Rows from block 4 of the text decoder, named by matrix and row number. Rows with one number belong to one attention dimension. Each number is 128 + 24 x the weight over its row's rms, rounded and kept within 0 to 255. All counts start at 0. After the name is the row's rms in percent of the matrix's.
# q: attention query (decoder.blocks.4.attn.q.weight, 192x192), inputs 117-155
# k: attention key (decoder.blocks.4.attn.k.weight, 192x192), inputs 117-155
q.75 093 [158 136 152 114  76  91  88 119 146 191 134 106 138 152 113 132 153 104 122 135 132 134 129 161 102 185 124 153 121 132  98 121 142  94  93 124 130 112 141]
k.75 088 [139  97 124 151 125 110 125 158 171 172 137 107 124 132 127 141  70 130  76 116 159 109  93 135 116  99 141 147 154 168  83 119 111 133  90  95 121 152 155]
q.76 095 [152 107 122 100 157 129 152 110 149 189 153 106 108 118 114 118 122 111 162 153 117  77 131 108 130  94 141 123 133  82 158 110  98 112 102 115 109 105 130]
k.76 087 [132 131 123 116 136 149 120  94 111 158 149 167 106 116 142 107  98 111 140 127 134 119 114 158 127 117 166  94 121 136 158 175 134 103  71 156 175 172 139]
q.77 093 [152 111 128 123 140 158 105 136 137 145 146 136 130 118  96 111 116  98 117 127 116 139 141 147 135 109 129  77  85 134 117 123 153 100 164 130 135 151 105]
k.77 085 [144 157  93 127 141  91 125 109 175 129 130 133 145 108 140 106 127 155 151 108 163 145 133  93 155 128  86  85  89 118 124 146  79 154  81 150 112 127 150]
q.78 098 [126 111 118 141 127 139 124 165 106 121 122 148 126  60  98 109 102 138 144 149 117 180 153 156 137 106 101 118 141  94  92 120 168 111 112 149 136 110 149]
k.78 091 [114 129 140 116 139  89  97 136 133 117 133 138 130 100 120 135 151 147 153 100  92  80 122 125 161 114 190 108 115 105  97 120 102 137 130 125 114 155  97]
q.79 086 [144 120  74 102 110 123 142 164 132 112 114 148 122 146  94 155  97 155 109 123 144 114 127 160 128 145 144 163 143 104  85  96 129  63 122 160 145 165 165]
k.79 092 [115 110 110 111 145 110  69 149  93 128 122 142 145  95 143 122 102 153 147 119 115 141 158 169 126 148 168  78 135 145 152 147 139 110 173  98 129 104 121]
q.80 094 [118 162 158 170 178  91 156 144 137 111 162 108  98 109 166 155 115 104 136 106 112 114  98  94 126  72 134 140 103 141 151 110 114 130 162 159 123 125 112]
k.80 094 [125  87 112 167 109 130  87 145 141 134 102 131 107 143 103  99 164 120  91 122 136  79  95 109 121 101 110  88 159 112 153 119 127 119 157 127 135 111 127]
q.81 100 [141 146 104 135 144 134 115 121 135 128  85 135 148  98 151 127 186 106  90 184  81 111  86 162  90 157 152  73 132 147 119 140 101 132 109 118 126 159 153]
k.81 093 [145 104 138 138 114 107 139 129 106 140 155  63 123 107 118 138  86 146 136 131 126 131 130  77 127 155 132 129 102 124 151 112 125 133 114 145 131 144 138]
q.82 104 [133 128 132 101 123 138 134 154 163 111 127 136  90 107 144 126 157 121 146 103 163 179 106 154 107 146 126 129 123 152 117 125 121 125  83 145 114 108 103]
k.82 098 [138 142 143 170 157 139  89 126 115 120 124 112  91  85 161 158 139 124 161  87 151 106 118 152 142 139 139 183  91 115  82 103 118 106  91 146 165 160 147]
q.83 096 [115 160 100 160 152 117 120 210 142 131 131 109 132 118 131 141 159 150 138 187  92  94 123 156 100 139 131 158 109 150 123 163 112 140 113 121 123 118 151]
k.83 094 [ 96 142 112 106 103 128 119 115 113 183 118 119 128 122 137 133 100 146 112 122  98  96  92 122 199  87  93 151 156 121 126 106 139 187 125 134 171 154 107]
q.84 094 [165 130 109 128 126 143 141 153 137 150 142 120 140 127 135 110 155 114 134 137 137 132 113 103  82  84 101  80 128 133 109 106 142 132 129 152 128 152 108]
k.84 094 [ 93 125  99 172 159 100 143 109 121 108 149 109 163 133 128 120 146  49  84 118 143 119 133 156 117 134 218 108 155 138 152 131 106 130 111 130 119 101 128]
q.85 092 [134  95 132 137 119 114 109 116  96 129 101  91 111 155 124 151 146 106 107 113 117  74 115 149 158 152 144 130 128 152 148 106 102 119 100  93 121 154 131]
k.85 097 [162 116 127 120 136  92 118 154 140 136 116 111 106 131 146 148 152  94  90 116 131 131  88 106 130 111 156 167 115 180  91 119 141  86 140 125 133 112 118]
q.86 094 [113 143 133 157 101 142 128 143 140 157 144 117 152 139 106 184  96 131 121 158 135 129 144 140 135  98 149 129 128 157 116 156 109 135 141 136 143 142 109]
k.86 088 [145 114 146 110 140 120 105 104 112 148 133 141 106 130 104 147 114 169  57 149 152 109 132 131 176 160 140 113 128  62 106 145 148 149 123 158 124 132 123]
q.87 093 [143 128 100 149 132 151 121 144 149 104 140  95 133 138 150  89 138 140 109 102 161 110 149 111 162 128  64 131 132 162 171 116 116 140 104 154 130 179 150]
k.87 095 [111 106 130 114 127 127  90  81  99 162 172 176 136 113 119 116  91 149  93 110 162 118 127  85 110 133 109 149 112 140  95  97 149 130 132 129 122 137 161]
q.88 097 [141 128 156 114  84 164 123 146 123 124 112 171  78 131 109 115 114 133 143 147  88 146 120 104 156 138 143 103 143 148 109 138 145 142 131  93 145  91 148]
k.88 090 [146 165 119 140 150 122 169 151 135 125 106 130 137 139 137 125 142 155  99 117 110 122 192 122 149  99 188 104 141 115 109 130 124 124 133  95 106  83 128]
q.89 093 [141 150 199 156 125 143 158 111 125 121 118 135  94 127 122 114 178 125 164 146 102 123 141 179 106 133  91 129 144  94  95 119 131 158 100 132 138 139 147]
k.89 093 [101 144 126 174  95 126  98 121  77 146 125 116 149 148 180 158 133 140 151 139 141 151 116 153 124  77 138 118 124 167 129 149 113 100 151 118 105 115 125]
q.90 099 [108 118  95  73 161 111 145 128 147 168 171  98 153 102 156 115 167 127 160 139 152 135 130 174 139 126 115 150 162  85 151 132 124 112 118 116 144 101 100]
k.90 098 [166  98 148 117 146 106 114 111 141 130  91 153 138  92 108 135 150 141 121 130 118 165 110 153 145 110 143 138  94 117 166 132 142 172  95 131 123 142 113]
q.91 097 [127 107  76  75 163 159 154 148 143 108 117 169 113 119 110 119 144 108 164 165 162 142 134 126  97 136 112 125 135 144  86 107 128 154 137 160 158 131 161]
k.91 087 [127 115 143 118 156 122 114 112 112 155 121  96 115 125  93 130 125 120 136 108  75 155 120 136 151 124 116 129 136 195 122 149 131 107 104  90 123 144 108]
q.92 094 [147 131 144 136 131 110 125 155 128 136 116 142 133 124  65  90 142 110  94 117 119 159 137 102 161 153  96  89 134 146 145  77 130 112 126 133 135 157 127]
k.92 088 [109 119 133 117  90  72 109 166 157 148 155 135 104 149 174 115 121 119 122 159 162 124 111 174  76 127 101  96 118 112 147 119 149 115  82 147 177 136 101]
q.93 089 [ 93 115 124 144 161  57 135 135 115 192 150 129 135 175 140 137 134 100 114 136 136 158 150 140 145 153 120 147 117 116 127 181 133 130  99  98 119 119 141]
k.93 085 [146 128 154 123 127 109 130 126 148 130 105 125 132 114 115 137 164 100 110  86 123 121  90 158  93  96 123 133 121 148  86 115 142 172  89 137 149 137 142]
q.94 090 [122 104 118 108 111 111 153 103 111 141  81 146 105  83 126 123 119 132 148 158 111 136 139 106 137 131 126  88 167 137 188 106 161 176 124 121 133 111 175]
k.94 095 [130 182 151 159 150 117 138 154 115 118 120 167 109 146 104 159 116 117 107 114 139  95 142 153 139  99 114 131 137  92  92 168  93 138 157 135 100 116  97]
q.95 098 [ 94 154 159 114 125 139 115 132 141 134 126  92 154 133  67 154 148 148 120 126 150 105  98 108 176 158 144 171 132 156 135 124  98 133 101 147 135 118 100]
k.95 089 [147  62 122 151  89 169 155 177 102 161 174 120 138 151 117 119 104 149 146 127  86 157 130 145 124 131 141 145 111 125 114 180 115 150 136 161 161 152  95]
q.96 109 [148 155 123 136 152 124 130 121 183 150 143 141 137 149 139 109  77 109 128 105 106  93 125 121 111 177 135 120 125 145 112 114 179  95 159 148  84 113 122]
k.96 114 [139 140  99 146 157 108 103 150 120 140 117 171 172 142 121 117 109 101 110 139 130 150 187 124 108 154 118  92 137 127 167  80 145 145 116 158 123 116 142]
q.97 105 [111 132 124 136 127 105 112 153 153 128 155 133 126 108 138 132 136 157 178 123 154  92 116 106 130 106 112 142 124 145 153 115 147 123 171 141 131 131 137]
k.97 108 [ 77 115 112 115 168 145  99 168  87 160 164 123 137 137 162 131 135 146 130 164  94 129 132 143 147 165 146 132 135 107  83  70 122 155 136 119 140 138 132]
q.98 102 [143 139 141 120 134 156 120 108 119 150  90 118  51 111 131 136 144  96 142 135  95  91 154  84 127 107 143 117 109 180 118  93 142 127 106 133  89 129 123]
k.98 112 [ 75 132 118 131 111 129 143 124 121 120  93 101 108 129 214 112 140 175 115  91 102 129 112 150 168 180  91 139 145 162 107  81 129 144 152  76 136 111 114]
q.99 100 [108 139  78 108 156 114 122  84 137 119  92 162 161  79 118  97  83 143 122 122 113 116 135 123 164 117  96 172 138 146  90 146 105 126 109 136 129 124 137]
k.99 104 [100 167 101 153 136 139 141 116 121 123 131 122 140 149 111 110  98 143 120 183 128  84 102 104 152 150 153  88 160 101 119 116 126 155 164 144  86 136 126]
q.100 103 [ 66 144 144 152 150 105 149 133 116 139  95 174 119 160 155 125 165 126  99 142 143  90 156  73 130 146 115 140 126 102  85 161 154 172 134 131  75 133 144]
k.100 106 [109 137 143 148 126 150 133 123 119 115 147  99  89 129 110 161 126 128 132 120 131 120 156 146 163 136 135 156 138 158 151 154 112 142 117  89 108 190 142]
q.101 105 [113 119 119 127 152 100 139 122 127 100 113  92  88 159 122 127 123 120 134 141 111 121 111 170 142 110 130 110  92 132  97 131 122 148 160 107 115 107 129]
k.101 111 [141  98 137 122 170  87 143 109  99 176 118 141 119 142 112 112 132 147  91 142 133 111 113 112 149 109 130 152  84 138 136 126 149 127  97 128  74 134 112]
q.102 103 [110 171 134 122 184 147 137 146 141 104 166 121 144 115  94  97 134 110 151 100  94 149 112 119 121 156 128 122 127 103  97 143 172 119 142 145 176 153 162]
k.102 113 [144 120 176 174 119 134 125 114 130 119 124 126 128 111 102  73  89 145 113  92 147 129 137 140 159 119 100 127 135 150 128 127 159  65 124 141  94 172 123]
q.103 104 [126 128  91 141 141 136 134 148 151 112 131 116 143 109 110 120  87 127 160 144  96 121 126 175 109 132 102 135  88 124 117 145 124 141  75 103 146 128  77]
k.103 111 [141 152 127 102 134 153 108 137 137 133 121  87 123  89 104 105 141  97 131 169  81 130 117 140  89 114 143 125 101 126 119 119 142 123 187 147 146 128 128]
q.104 110 [132 112 126 170 129  88 168 134 147 160 137 117 167 110 132  85 106 111 136 168 118 179 135 102 140 100 163 153 112 123 110 156 156 136 147 145 152 151 134]
k.104 114 [163  80 100 151 125 149 127 154 104 127 131 179 158 141 176 163 109 165 169 168 120 105 136 152 103  92 127 131 118  84 125 115 141 132 112 109 106 135 124]
q.105 106 [ 91 108 146 122 169 137 111 133 118 161 143 151  95 154 157 100 124 110 127 126 128 147 114 154 132 133 169 147 116 101 178 131 142 121 148  86 140  76 116]
k.105 109 [127 150 150 113 137 148 140  78 114 128 110 126 145 143 111 114 116 167 112  94 164 109  97 154 137  95 146  91 161 139 104 116 132 142 105 125 116 116 121]
q.106 098 [165 116 166 121 119 133 128 109 127 147 106 197 135 112 140 160 143 143 125 135 131 109 137 164  84 117 121 110 147 126 149 161 135 127 169 122 138 147 151]
k.106 114 [121 111 100 109 123 136 145 105 125 131 134 109 104 105  71 117 124 122 113  79 129 139 118 105 145 137 141 145 142 143  97 108 129 103 142 141  95 117 114]
q.107 106 [167 166 165 134  85  85 177 125 147 130 123 123 152 127 126 140 163 125 115 170  99 114 147 111 128 162 138 105 178 156 123 100 112 134 109 161 169 130  94]
k.107 107 [149 157 162 166  96 157 122 127 132 103 130 123 147 149 137 160 131 114 132 177 149 115  99 126 134 111 131 112 129 144 140 107 124 124 141 136 125 141 139]
q.108 098 [129 115 118 160 158  93 127 111 131 153 114 156  99 105 146 110 127 129 126 170  55 120 102 125 103 177 143  98 161  96 151 154 123 121 128 133 142  94 131]
k.108 100 [143 111 135 137 129 150 152 152 110 103 147 116  92 115 126 132  88 148  94 136 101 130 112 113 139  99 123 114 120 154 103 141  85 142 147 154 129 157 135]
q.109 110 [124  98 119 115 122 145 111 115 170 144 100 177 190 139  83 115 190 138 113 138 149 158 117 140 135 142 123 141 136 137 156  90 100 117  98 149 176 104 118]
k.109 107 [132 167 133 121 147 123 124  99 164 146 131 110  88 101  76 109 142 101 112 105 151 101 172 130 106 141 159 122  87  99 147 128 103 147 161 150 117  96 124]
q.110 101 [179 159 119 140 121 141 127 144 102 115 150 113 108 136 113 132 160 131 164 107 120 105 119 156 114 130 102 151 150 133 125 134 144  97 168 153 137 129 153]
k.110 101 [165 142 111 137 128 149 106 133 170 136 115 122 160  89 103 152 162 174  98 145 113 142  99 133 151  96 129  79 152 128 160 100 124 108 139 146 157 131 114]
q.111 106 [113 118  91 139 118  94 170 158  78 139 179 162 142 131 129 150 127 117 101 148 135 132  96 135 173 142 152 110 148 124 130 173 118 140 104 148 127 142 104]
k.111 103 [ 80 119 134 149  92 101 108 130 140 150 117 116 151 114 125 141  95 106 134 101 116 124 136 152 123 136 145 134 153 107 133 158 114 100 143 145 159  95 153]
q.112 111 [ 93 127 133  72 144 146 104 147 155  91  92 160 100 108 132 124 110 134 172  70 127 132 135 140 151 124 132 141 110 127 141 154 141 130 112 130 126 104 106]
k.112 118 [150 162 145 125 146 101 101 108 153 124 111 132 131 148 118  86 120 147 100 126  89 127 135  96 130 100 141 110 138 167 135 111  80 107 126 112 106 126 128]
q.113 112 [172 134 155 104 120 122 104 166 146 152 170 135 127 150 128 124 101  78 120 110 109 118 142 119  98  64 135 131  89 116 122 114 145  92 111 129 120 117 144]
k.113 114 [128 106 149 149 136 150 116 120 163 166 165  79 109  97  99 119 148 137 102 125 127 123 166 176 107 101  96 166 130 141 124 171 169 171 105 126  77 124  94]
q.114 100 [165 132 138 119  95 134 133  97 134  73 107  97 136 106 137 149 148 105 148 149 149 159 123 130 105  89 136 160  99 109 154 121 133 102  67 113 121 136  99]
k.114 105 [118 120 150 124 102 149 131 120 106 103 143 135 123 201  74  88 103 148 124 112 100 152 144 154 134 155 134 107 152 166 146 141 112 108 126 121 115 118 121]
q.115 115 [ 99 123 128 136 119 124 114 136 110 122 137 163 110 118 135 148 165 188 118 144 108 131 144 133 127  98 119 138 132 110 103 160 105 119 120 102 162 159 120]
k.115 124 [129 114 124 184 123  96 120 113 107 142 118 119 150 122 135 141 103 162 139 142 142 102 112 159 154 149 100 137 143 129  89 133 151 138 111 108 137  92  56]
q.116 115 [123 136 129 104 152 150 144 124 113 121 134 158 110 121 122 150  70 120 122 118 137 118  77 139 131 116 114 125  96 128 141  86 117 145 156 154 112 132 109]
k.116 112 [148 149 148  86 125 186 151 117 133 114 107 136 135  85 137 150 135 132  77 144 136 168 129 135 126 156 146 137 106  64  94 120 130 134 114 142 175 131 161]
q.117 108 [137  93 137 139 144  76 149 178 127  94 131 163 166 125 132 136 112 104  89 124  81 119 119  73 160 142  92 142 133 156 153 145  87 125 124  84 126 157 120]
k.117 109 [118 169 172 114 147 140 104 117  87 148 131 132 132  88 123  92 153 110 121 120 159 134 125 109 129 161 148 123 111 127 129 124 170 141 100 135 154 120 127]
q.118 106 [157 122 121 160 129 117 116 110 140 125 131 114 130 136 114  96 133 175 123  96 189 119 150  88 161 112  75  97 148 132 174 118 146 145  94 185 155 156 106]
k.118 121 [157 112 150 127 127 145 143 126 140  93 106 124 127 159 119 158 174 144 119 153 164 110 144  99 145  84 153 119 157 120 151 139 102 113 162 130 148 126 147]
q.119 110 [ 94 149  58 154  98 147 142  94 114 126 158 134 100 125 162 101 127 126 111 112 138 116  82 119 119 123 103 102 126 149 172 153 112 126 129 184 108  97 174]
k.119 120 [104 173 121 146 158 117 109 120 127 131 123 175 137 175  84  98 102  97 130 114 105 144 159 139 135 107 116 136 125  96 107  98 140 164 138 131 140 157 169]
q.120 114 [ 73 108 121 122 170 114  96 137 117 128 113 153 136 170 142 118 111 106 175 142 107 103 152 126 153 144 148 129 116 163 145 119 138 142 129 166 175 126 120]
k.120 122 [137 184 150 134 105 129  77 122 152 119 134 116  89 186 115 130 134 103 112 107 134 120 122  74  90 129 156 129 142 150 136 101 154 132 137 136 136 122 110]
q.121 112 [101 129 172 145 160 115 108 120 121 180 170 106 145  84 141 148 134  96  96 135 143 113 148 175 120 127 118 147 159 109 154 135 132 106 123 157 156 131 126]
k.121 111 [120 163 138 123 210 113 130 172 114 118 113 157 147 116 152 151 133 121 128 151 109  95 134 141 121 127 109 110 153 114  51 113 154 109 150  98 170 101 151]
q.122 115 [125  89 122 170 140 134  95 101 147  92 107 107 126 157 138 146 141 172 135 126 123 117 149 115 119 133 145 159 159 144 141 111 123 143 107  88 121 151 104]
k.122 119 [160 144 146 154 154 130 154 140 100 117 150  87 132 130 116  89  99 129 157 128 129  86  76  98 133 155  92 116 116 132 125 129 145 139  96 169 161  99 144]
q.123 110 [170 111 176 127 146 112 155 104 120 149 115 147 119 114 111 115 129 125 149 151 101 176 103 169  84 132 148 104 107 116 154 194  96 123 147  76 122 139 155]
k.123 118 [101 148 137 163 130 118 143 119 110 131 114 165 130 123 142 124 139 127 149 130  97 143 155  70 127 130  96 144 155 186  87  94 159 107 136 107 124 142 134]
q.124 105 [121 170 139 134 136 108 151 128 125 140 112  99 121 146 132 135 136 168 125 119  96 171 101 135 109  92 129 129  92 109 115 134 162 119 162  63 119 164 134]
k.124 112 [154 128 139 153  86  73 160  87 140 169 141 155 144 117 127 101 126 110 139 159  84 122 134 122  84 127 135 135 130 128 148  83 103 131 103 186 125 133 137]
q.125 104 [132 110 130 134 149 127 130 127 132 156 136 121 116 106 114 122 132 126 110 105 150 111 141 103 129 121 138 108  87  93 133 137  71 107  94 166 126 174 136]
k.125 108 [178 117 111 117 145 155 179 130 115 116 130 105 110  97 157 105 128 138 129 109  77 130 164 148 136 172 160 146 121  98 135 102 140  78 138  97 116 120 121]
q.126 108 [140 100 137 116 121 149 134 152 147 130 127  90 109 130 127 101 150 160  97 147 132 142 128  75 152 159 139 149 129 117 124 147 145 108 130 149 115 134 128]
k.126 110 [128 113 108  90 116 115 126 141 164 135  90 118 134 128  72 150 118 168 122 111 130  98 155 107 110 122 140 112  99 103 122 116 106 132 153 143 137 154 139]
q.127 111 [130 116 148 143  88 176 118 116  56 106 139 132 149 123 134 119 123  94 115 127 176 149 152 115 159 171 143 155 118  82 118 113 139 177 115 145 124  86 131]
k.127 119 [118 145 121 131 121 136 104  98 148  86 117 125 108 135 114 126 140 126 118 169 140 108 172 140 115 177 112  81 148 155 127 177  88 112 107 118 114  64 134]
q.128 098 [ 98 109 152 170 148 113 113 162 119 101 132 168 114 165  96 147 138 112 108 123 114  86 141 158 183 139 112 102 123 123 123  78 143 163 119 144 118 114 107]
k.128 105 [114 136 142 144 142 139 107 137 121 140 119 115 149 149 154 102 108 130  88 111 158 126 130 112 115 139 123 152  80 122  87 120 151 183 118 102 141 124 101]
q.129 105 [ 96 107  97 133 128 158 124 153 152 145 114 178 140 124 148 126  80 132 110 120 120 148 142  81 136 150 133 132 147  67 112 112 149  95 108 108 122 107 143]
k.129 113 [125 141 115 110 105 110 163 114  97  94 117 150 122 117 144 105 143 177 122 125 114 131 142 148 139 116 117  96 175 135 155 138 165 153 126 117 157 138 183]
q.130 105 [154 101 140 130 128 153 125 171 138 162 129 126 129 120 148  66 144 124 175 132  82 133 148 119 150 133 118 103 138 120  82  81 154 185 133 126  87 130 120]
k.130 105 [145 147 144 104 178 106  89 163 127 114 121 132 106 156 142 121  76 116 118 107 137 130 120 128 146 100 153 136 135 104 139 176 151 153 139 162  73 120 156]
q.131 096 [ 87 103 113 165 128  76 112  90 132 136 132 119 131 125 132 115 122 156 120 126 101 143 125 156 117 111 168 119 164 103 103  83 126 157 111 127 140 101 119]
k.131 099 [127 142 110 145 122 113 135  78 124 132 129  83 130 131 127  97 174 121 115 132 105 119 117 136 127 108 148  89 141 135 184 156 132  92 121 113 146 129 109]
q.132 106 [114 119 115  77 155 152 128 175 145 107 120 147 141 104 140 139 129 158 118 151 130 118  88 153 147 121 181  90 135 122 128 140 131 154 121 144 154 141 193]
k.132 103 [107 122 176  94 122 115 134 122 117 131 155 161 125 128 129 104 119 117 144 142 126 115 137 140 119 118 124 136 154 117 151 105  89 138 203 129 155  83 102]
q.133 095 [101 121 158 135 153 124 109 118  82  94 144 120 107 129 156 158 130 110 152  73 111 127 142 133 111 107 155 137 135  99 151  85 128 129 138 147 147 162 159]
k.133 099 [170 102 129  87 122 135  88 170  58 131 123 175 118 114 140 123 149 147 179 151 113 156 130 138 155 137 109 110 113 109 119 124 110 105 166  71 133 129 119]
q.134 107 [131 150 108 131 146 137 143 115 133 123 124 108 148 129 135 126 130 116 188 128 127 126 153 159 101  83 147 110 139 102  79 153 132 134 100 127 139 116 119]
k.134 103 [159 131 174 107 121 159 132  99 155 107 112 120  77 143 203 129 124 152 127 135 140 142 116 119 134 119 121 131 112 183  94  82 126 114 125 106  74 139 137]
q.135 095 [129 129 100 101 106 103 133 152 106 164 150 120 101 141  84 165 140  82 173 178  88 135 132 168 146 146 168  96 112 142 120 145 167 162 119 161 136 152 128]
k.135 095 [136 140 197 160 136 156 146 175 150 161 145  93 160 161 159 114 124 149 115 149 115 130 128 117 120 101 113 152 104  88 109 141 131 124 118 131 120 153 141]
q.136 100 [155 134 133 118 155 173 133 152 111 165 110 108 151 139 116 114  95 140 117 108 106 113  77  88 121 110 113 129 122 154 180 143 139 146  97 152 122 137  92]
k.136 103 [133 134 147 156 121 191 155  71 107 127 153 108 124 141 194 102 121 128  83 139 154 145 142 154 110 108 121 147 140 119 139 125 149 153 133 156  99 135 122]
q.137 104 [123  87 103 132 104 112 180 120 155 135 147 128 121 124 144 123 145  67 110 170 153 108 162  93 130  91 104 100  82 162 170 138 137 137 146 136 145 147  94]
k.137 106 [141 150 141  99 126 158 127 142 109 111 156 153 124 153  96 145 140 155 151 148 105 128 124 152 131 108 157 135 105 146 108 101  92 117 112  72  89 134 134]
q.138 101 [112 156 109 115  55  96 145 131 160  79 133 147 135 131 149 201 117 149 116 126 154  88 130 145 112 118  84 112 132 145  99 117 132 126  99 180 121 111 159]
k.138 101 [111 106 164 170 128 163 135 109 162  82 159 112 132 117  90 152  73 146 110 136 110 114  82  97  79 140 151 125 114 140 147 131 163 160 117 132 132 127 125]
q.139 100 [156 118 137 163 108 143 123 112 101 102 140 129  84 111 112 141 109 112 127 139 135 127 120 120 165 141 161 108 119 183 134  78  85 122 130 174 158  84  98]
k.139 110 [151 158 120 108 101 158 115 140 134 147 110 107  98 178 122 134 153 114 137 142 129 143 134 139 160 137 113 119 145 161 135 168 127 126 115 122 135 139 101]
q.140 093 [139 112 156 139 119 124 123 140 100 134 153 137 150 154 151 137  84 160 124 127 119  84 171 144  71  67 129 142 130 158 139 102 104 104 148 168 135 137 112]
k.140 110 [ 90 106 146 163 124 147  89 144 103 121  80  96 181 108 138 130 123 133 147 116 137 118 101 154 102 137 121  80 138 120 114 114 163 117 110 158 135 118 174]
q.141 099 [131 123 131 173 136  65 162 141 143 186 139 103 141 103 122 170 147 121 169 115  76 153 101 140 107 127 115 111 127  96 118 114 143 156 137 130 146 123 105]
k.141 100 [154 127 108 103 144 137  94 174 157 133 130 111 137 101 126 124 113 161 171 125  96 133 166 109 120 122 103 108  77 155 161 132 163 109 105 133 123 124 139]
q.142 109 [ 97 135  97  70 153 151 132 108 122 114 160 139 135 101 101  98 118 109 131 107 132 125 131 110 190 124  99 155 143 133 105 116 130 133 143 147  85 137 125]
k.142 109 [125 104 174 130 106 131 113 132 144 117 159 110 124  84 169 113 115 139 141 112 130 141 113 120 116 155 108 155 159 135 113 112 122 157 109 198 132 115 190]
q.143 103 [ 79 153 117 133 110 154 171 114  78 107 131 120  73 185 150 114 149 116 156 153 105 146  97 161 117 130  94 110 121 108 112 165 143 123 135 101 169 166 138]
k.143 106 [147  77 112 149 135 141 127 144 125 152 166 127 104 115 141 137  93 115 138 125  85 174 131 142 101 132 135 130 130 170 131 154 117 146 133 158 138 148 112]
q.144 099 [141 103 153 115 122 142 104 121 109 164 156 144 108 120 137 165 146 100 111 104 157 164  89 155 151 173  91 158 105  91 160 146 119 112 135 143 104 136 149]
k.144 110 [119 138 113 150 151  91  87 126 123 121 168 124 129  90  93 143 122 122 110 142 134 126 117  81  61  86 131 142 120  83 148 108 118 155 139 125 170  47 106]
q.145 096 [169 106 125 106 121 171 163 116 127  70 142 132 138 142 139 149 152  98 136 132 107 107  84 159  93 117 119  93 107 119 114  93 116 107 124 138 174 133 134]
k.145 097 [159 161 160  85 126 146 158 180 123 121 151 137 137 167 104 116 150 114 128 117 106 107  93 141 155 109 146 160 141  65 158 124 109 130 127 139 107  86 152]
q.146 099 [157  79 125 134 160 160 139 127  79 162 122 132  81 104 156 136 135 132 106 161  96 126 118 147 103 170 100 170  99 130  96 132 162 107 110 105 130 129 107]
k.146 089 [101 128 159 128 149 163 144 129 138 155 114 129 129 144 103 143 180  80  90 116 114 178 128  90 165 178 125 105 133 173 123 130 107 124 122  95 111 103 148]
q.147 100 [143  66 140 106 114 122 116  85 113 124 112 123 115 146 181 151 134 108 145 132 144 135 132 171 133 138 163 133 175 101 122 148 135 146 104 119 118 153 132]
k.147 097 [ 84 120 146 142 130 107 145 105 178  95 133 128  99 160 149 119 120 134 118 148 116 122 102 128 114  92  77  96 146 141  89 110 145 136 100 138 107 142 130]
q.148 103 [153 132 150 142 150 120 157 140 156 143 106 142 134 154 184 100 148 123  98 180 149 102 107  96 142  68 171 127 126 176 133 119 101 117 113 108 144 114 125]
k.148 105 [108 115 133 132 136  92 121 110 101 132 172 109 150 131 116 100 130 170 158 163 121  84 122 129  78 130 111 115 153  60 142 120 112 128 143 121 123 149 117]
q.149 099 [140 110 112 147 108 131 128 127 103  88 172 155 144 120 104  94 135 137 129 154 121 121 122 129 134 146 122 102 100 155 180 127  86 128  92  96 129 166  85]
k.149 104 [112 107  95 146 181 110 112 143 153 124 102  90 124 125 120 145 129 124 166 101 109  74 104 141 116 146 169 114 134 159 125 122 113 155 131  87 152 110 114]
q.150 103 [135 145 143  79  99 123 140 128 157 157 146 115 102 104 160 110  98 114 134 112 135 157  90 123 120 138 136 125 132 161 124 185 121 162 100 174 114 123 121]
k.150 094 [134 167 106 126 157 125 163 134  67 122 143 128 160 169 130 117 113 159 108 135 151 166  95 124 130  93 164 143  95 163 158 158 112 171 132 100 116 151 108]
q.151 103 [112 107 141 143 128 128 119 105 138 121 114 139  83 144 114 107 143 160 122 137 157  96 115 142 142 139 168 136 138 108 156 127 118 145 103  72  96 119 140]
k.151 104 [136 127 109 167 120 130 136 147 100 169 138  84 135 121 120 110 135 158 121 127 130 109 156 109 118 146 135 142 156 157  92 110 102 153 193 134 128 121 132]
q.152 099 [133 167  98 120 122 109 135 124 117 117 137 133 134 112 114 117 180 105 141 125 133  92 116 128 157 127 131 135 111  58  95 116 127 139 152 183  94 156 128]
k.152 108 [111 123 141 149  84 127 106 141 119 102  99 100 145 115 131 137 116 146 110  47 159 145 156 167 131 124 158 141 131 154 133 115  74 132  76 136 136 134 132]
q.153 105 [139 149 191 127 118 112 126 136 102  94 114 124 197 166 117 166 143 125 149 111 180 135  95 128 117 126 131  88 156 144 101 115 103 160 143  91  95 105 153]
k.153 100 [123 145 110 118 117 126 144 121 125 100 130 153  93 131  95  94 151 122 163 135 111 143  82 100 113 121 122 185 124 163 158 138 150 122 103 167 117 153 128]
q.154 100 [112 115 135 166  96 152 144  91 159  98 132  97 160 136 123 154 120 153 155 176 138 150 127 149 139 127 196 114  87 182 136 123 141 103 119 139 110 108 140]
k.154 096 [135 116 108  98 125 121 138  81 101  87 116 130 175 155 132 173 123 153 181 131 115 106 117 118 102 159 143  74 128 173 145 109 111 122 111 112 119 180 182]
q.155 093 [150 160 126 116 129  85 128 135 134 121 107 122 113 133 125 106 103 132 118  97 152 165 138 107 153 160 122 106  78 121 108 183 144 135 144 150 103 127 141]
k.155 093 [138 157 135  99 104 124 130 163 116 149 140 120 126 109 149 118 111 138 123 108 161 172 120 120 126  95  89 165 116  94 116 166 121  79 166 156 100 124 132]
q.156 098 [112 150 120 130  83 131 142 192 108 107 106 120 144 124 139  93  98 137 105 111 160 160 123  78 140 136  78 104 147 134 114 121 157 171 144 130 142 133 150]
k.156 100 [138 136 116 129 153 126 145  91 131 178 132 117 114 122 101 126 129 112 124  88 167 163 157 127 134 124 155 149 117 108 161 122 117 141 185 127 113 126 122]
q.157 102 [144 177 153 156 113  94 156  99 106 118 172 145 166  98 110 141 144 137 150  77 107 125 143 141  59 135 115 114 124 140 123 147 115 158 144 104 165 100  97]
k.157 093 [127 129  94 124 141 142 120  69 122  92 128 126 163 152 153 145 133 103 124 139 153 129 141  95 129 169 133 131 146 146 143 171 147 135 118 163  56 149 151]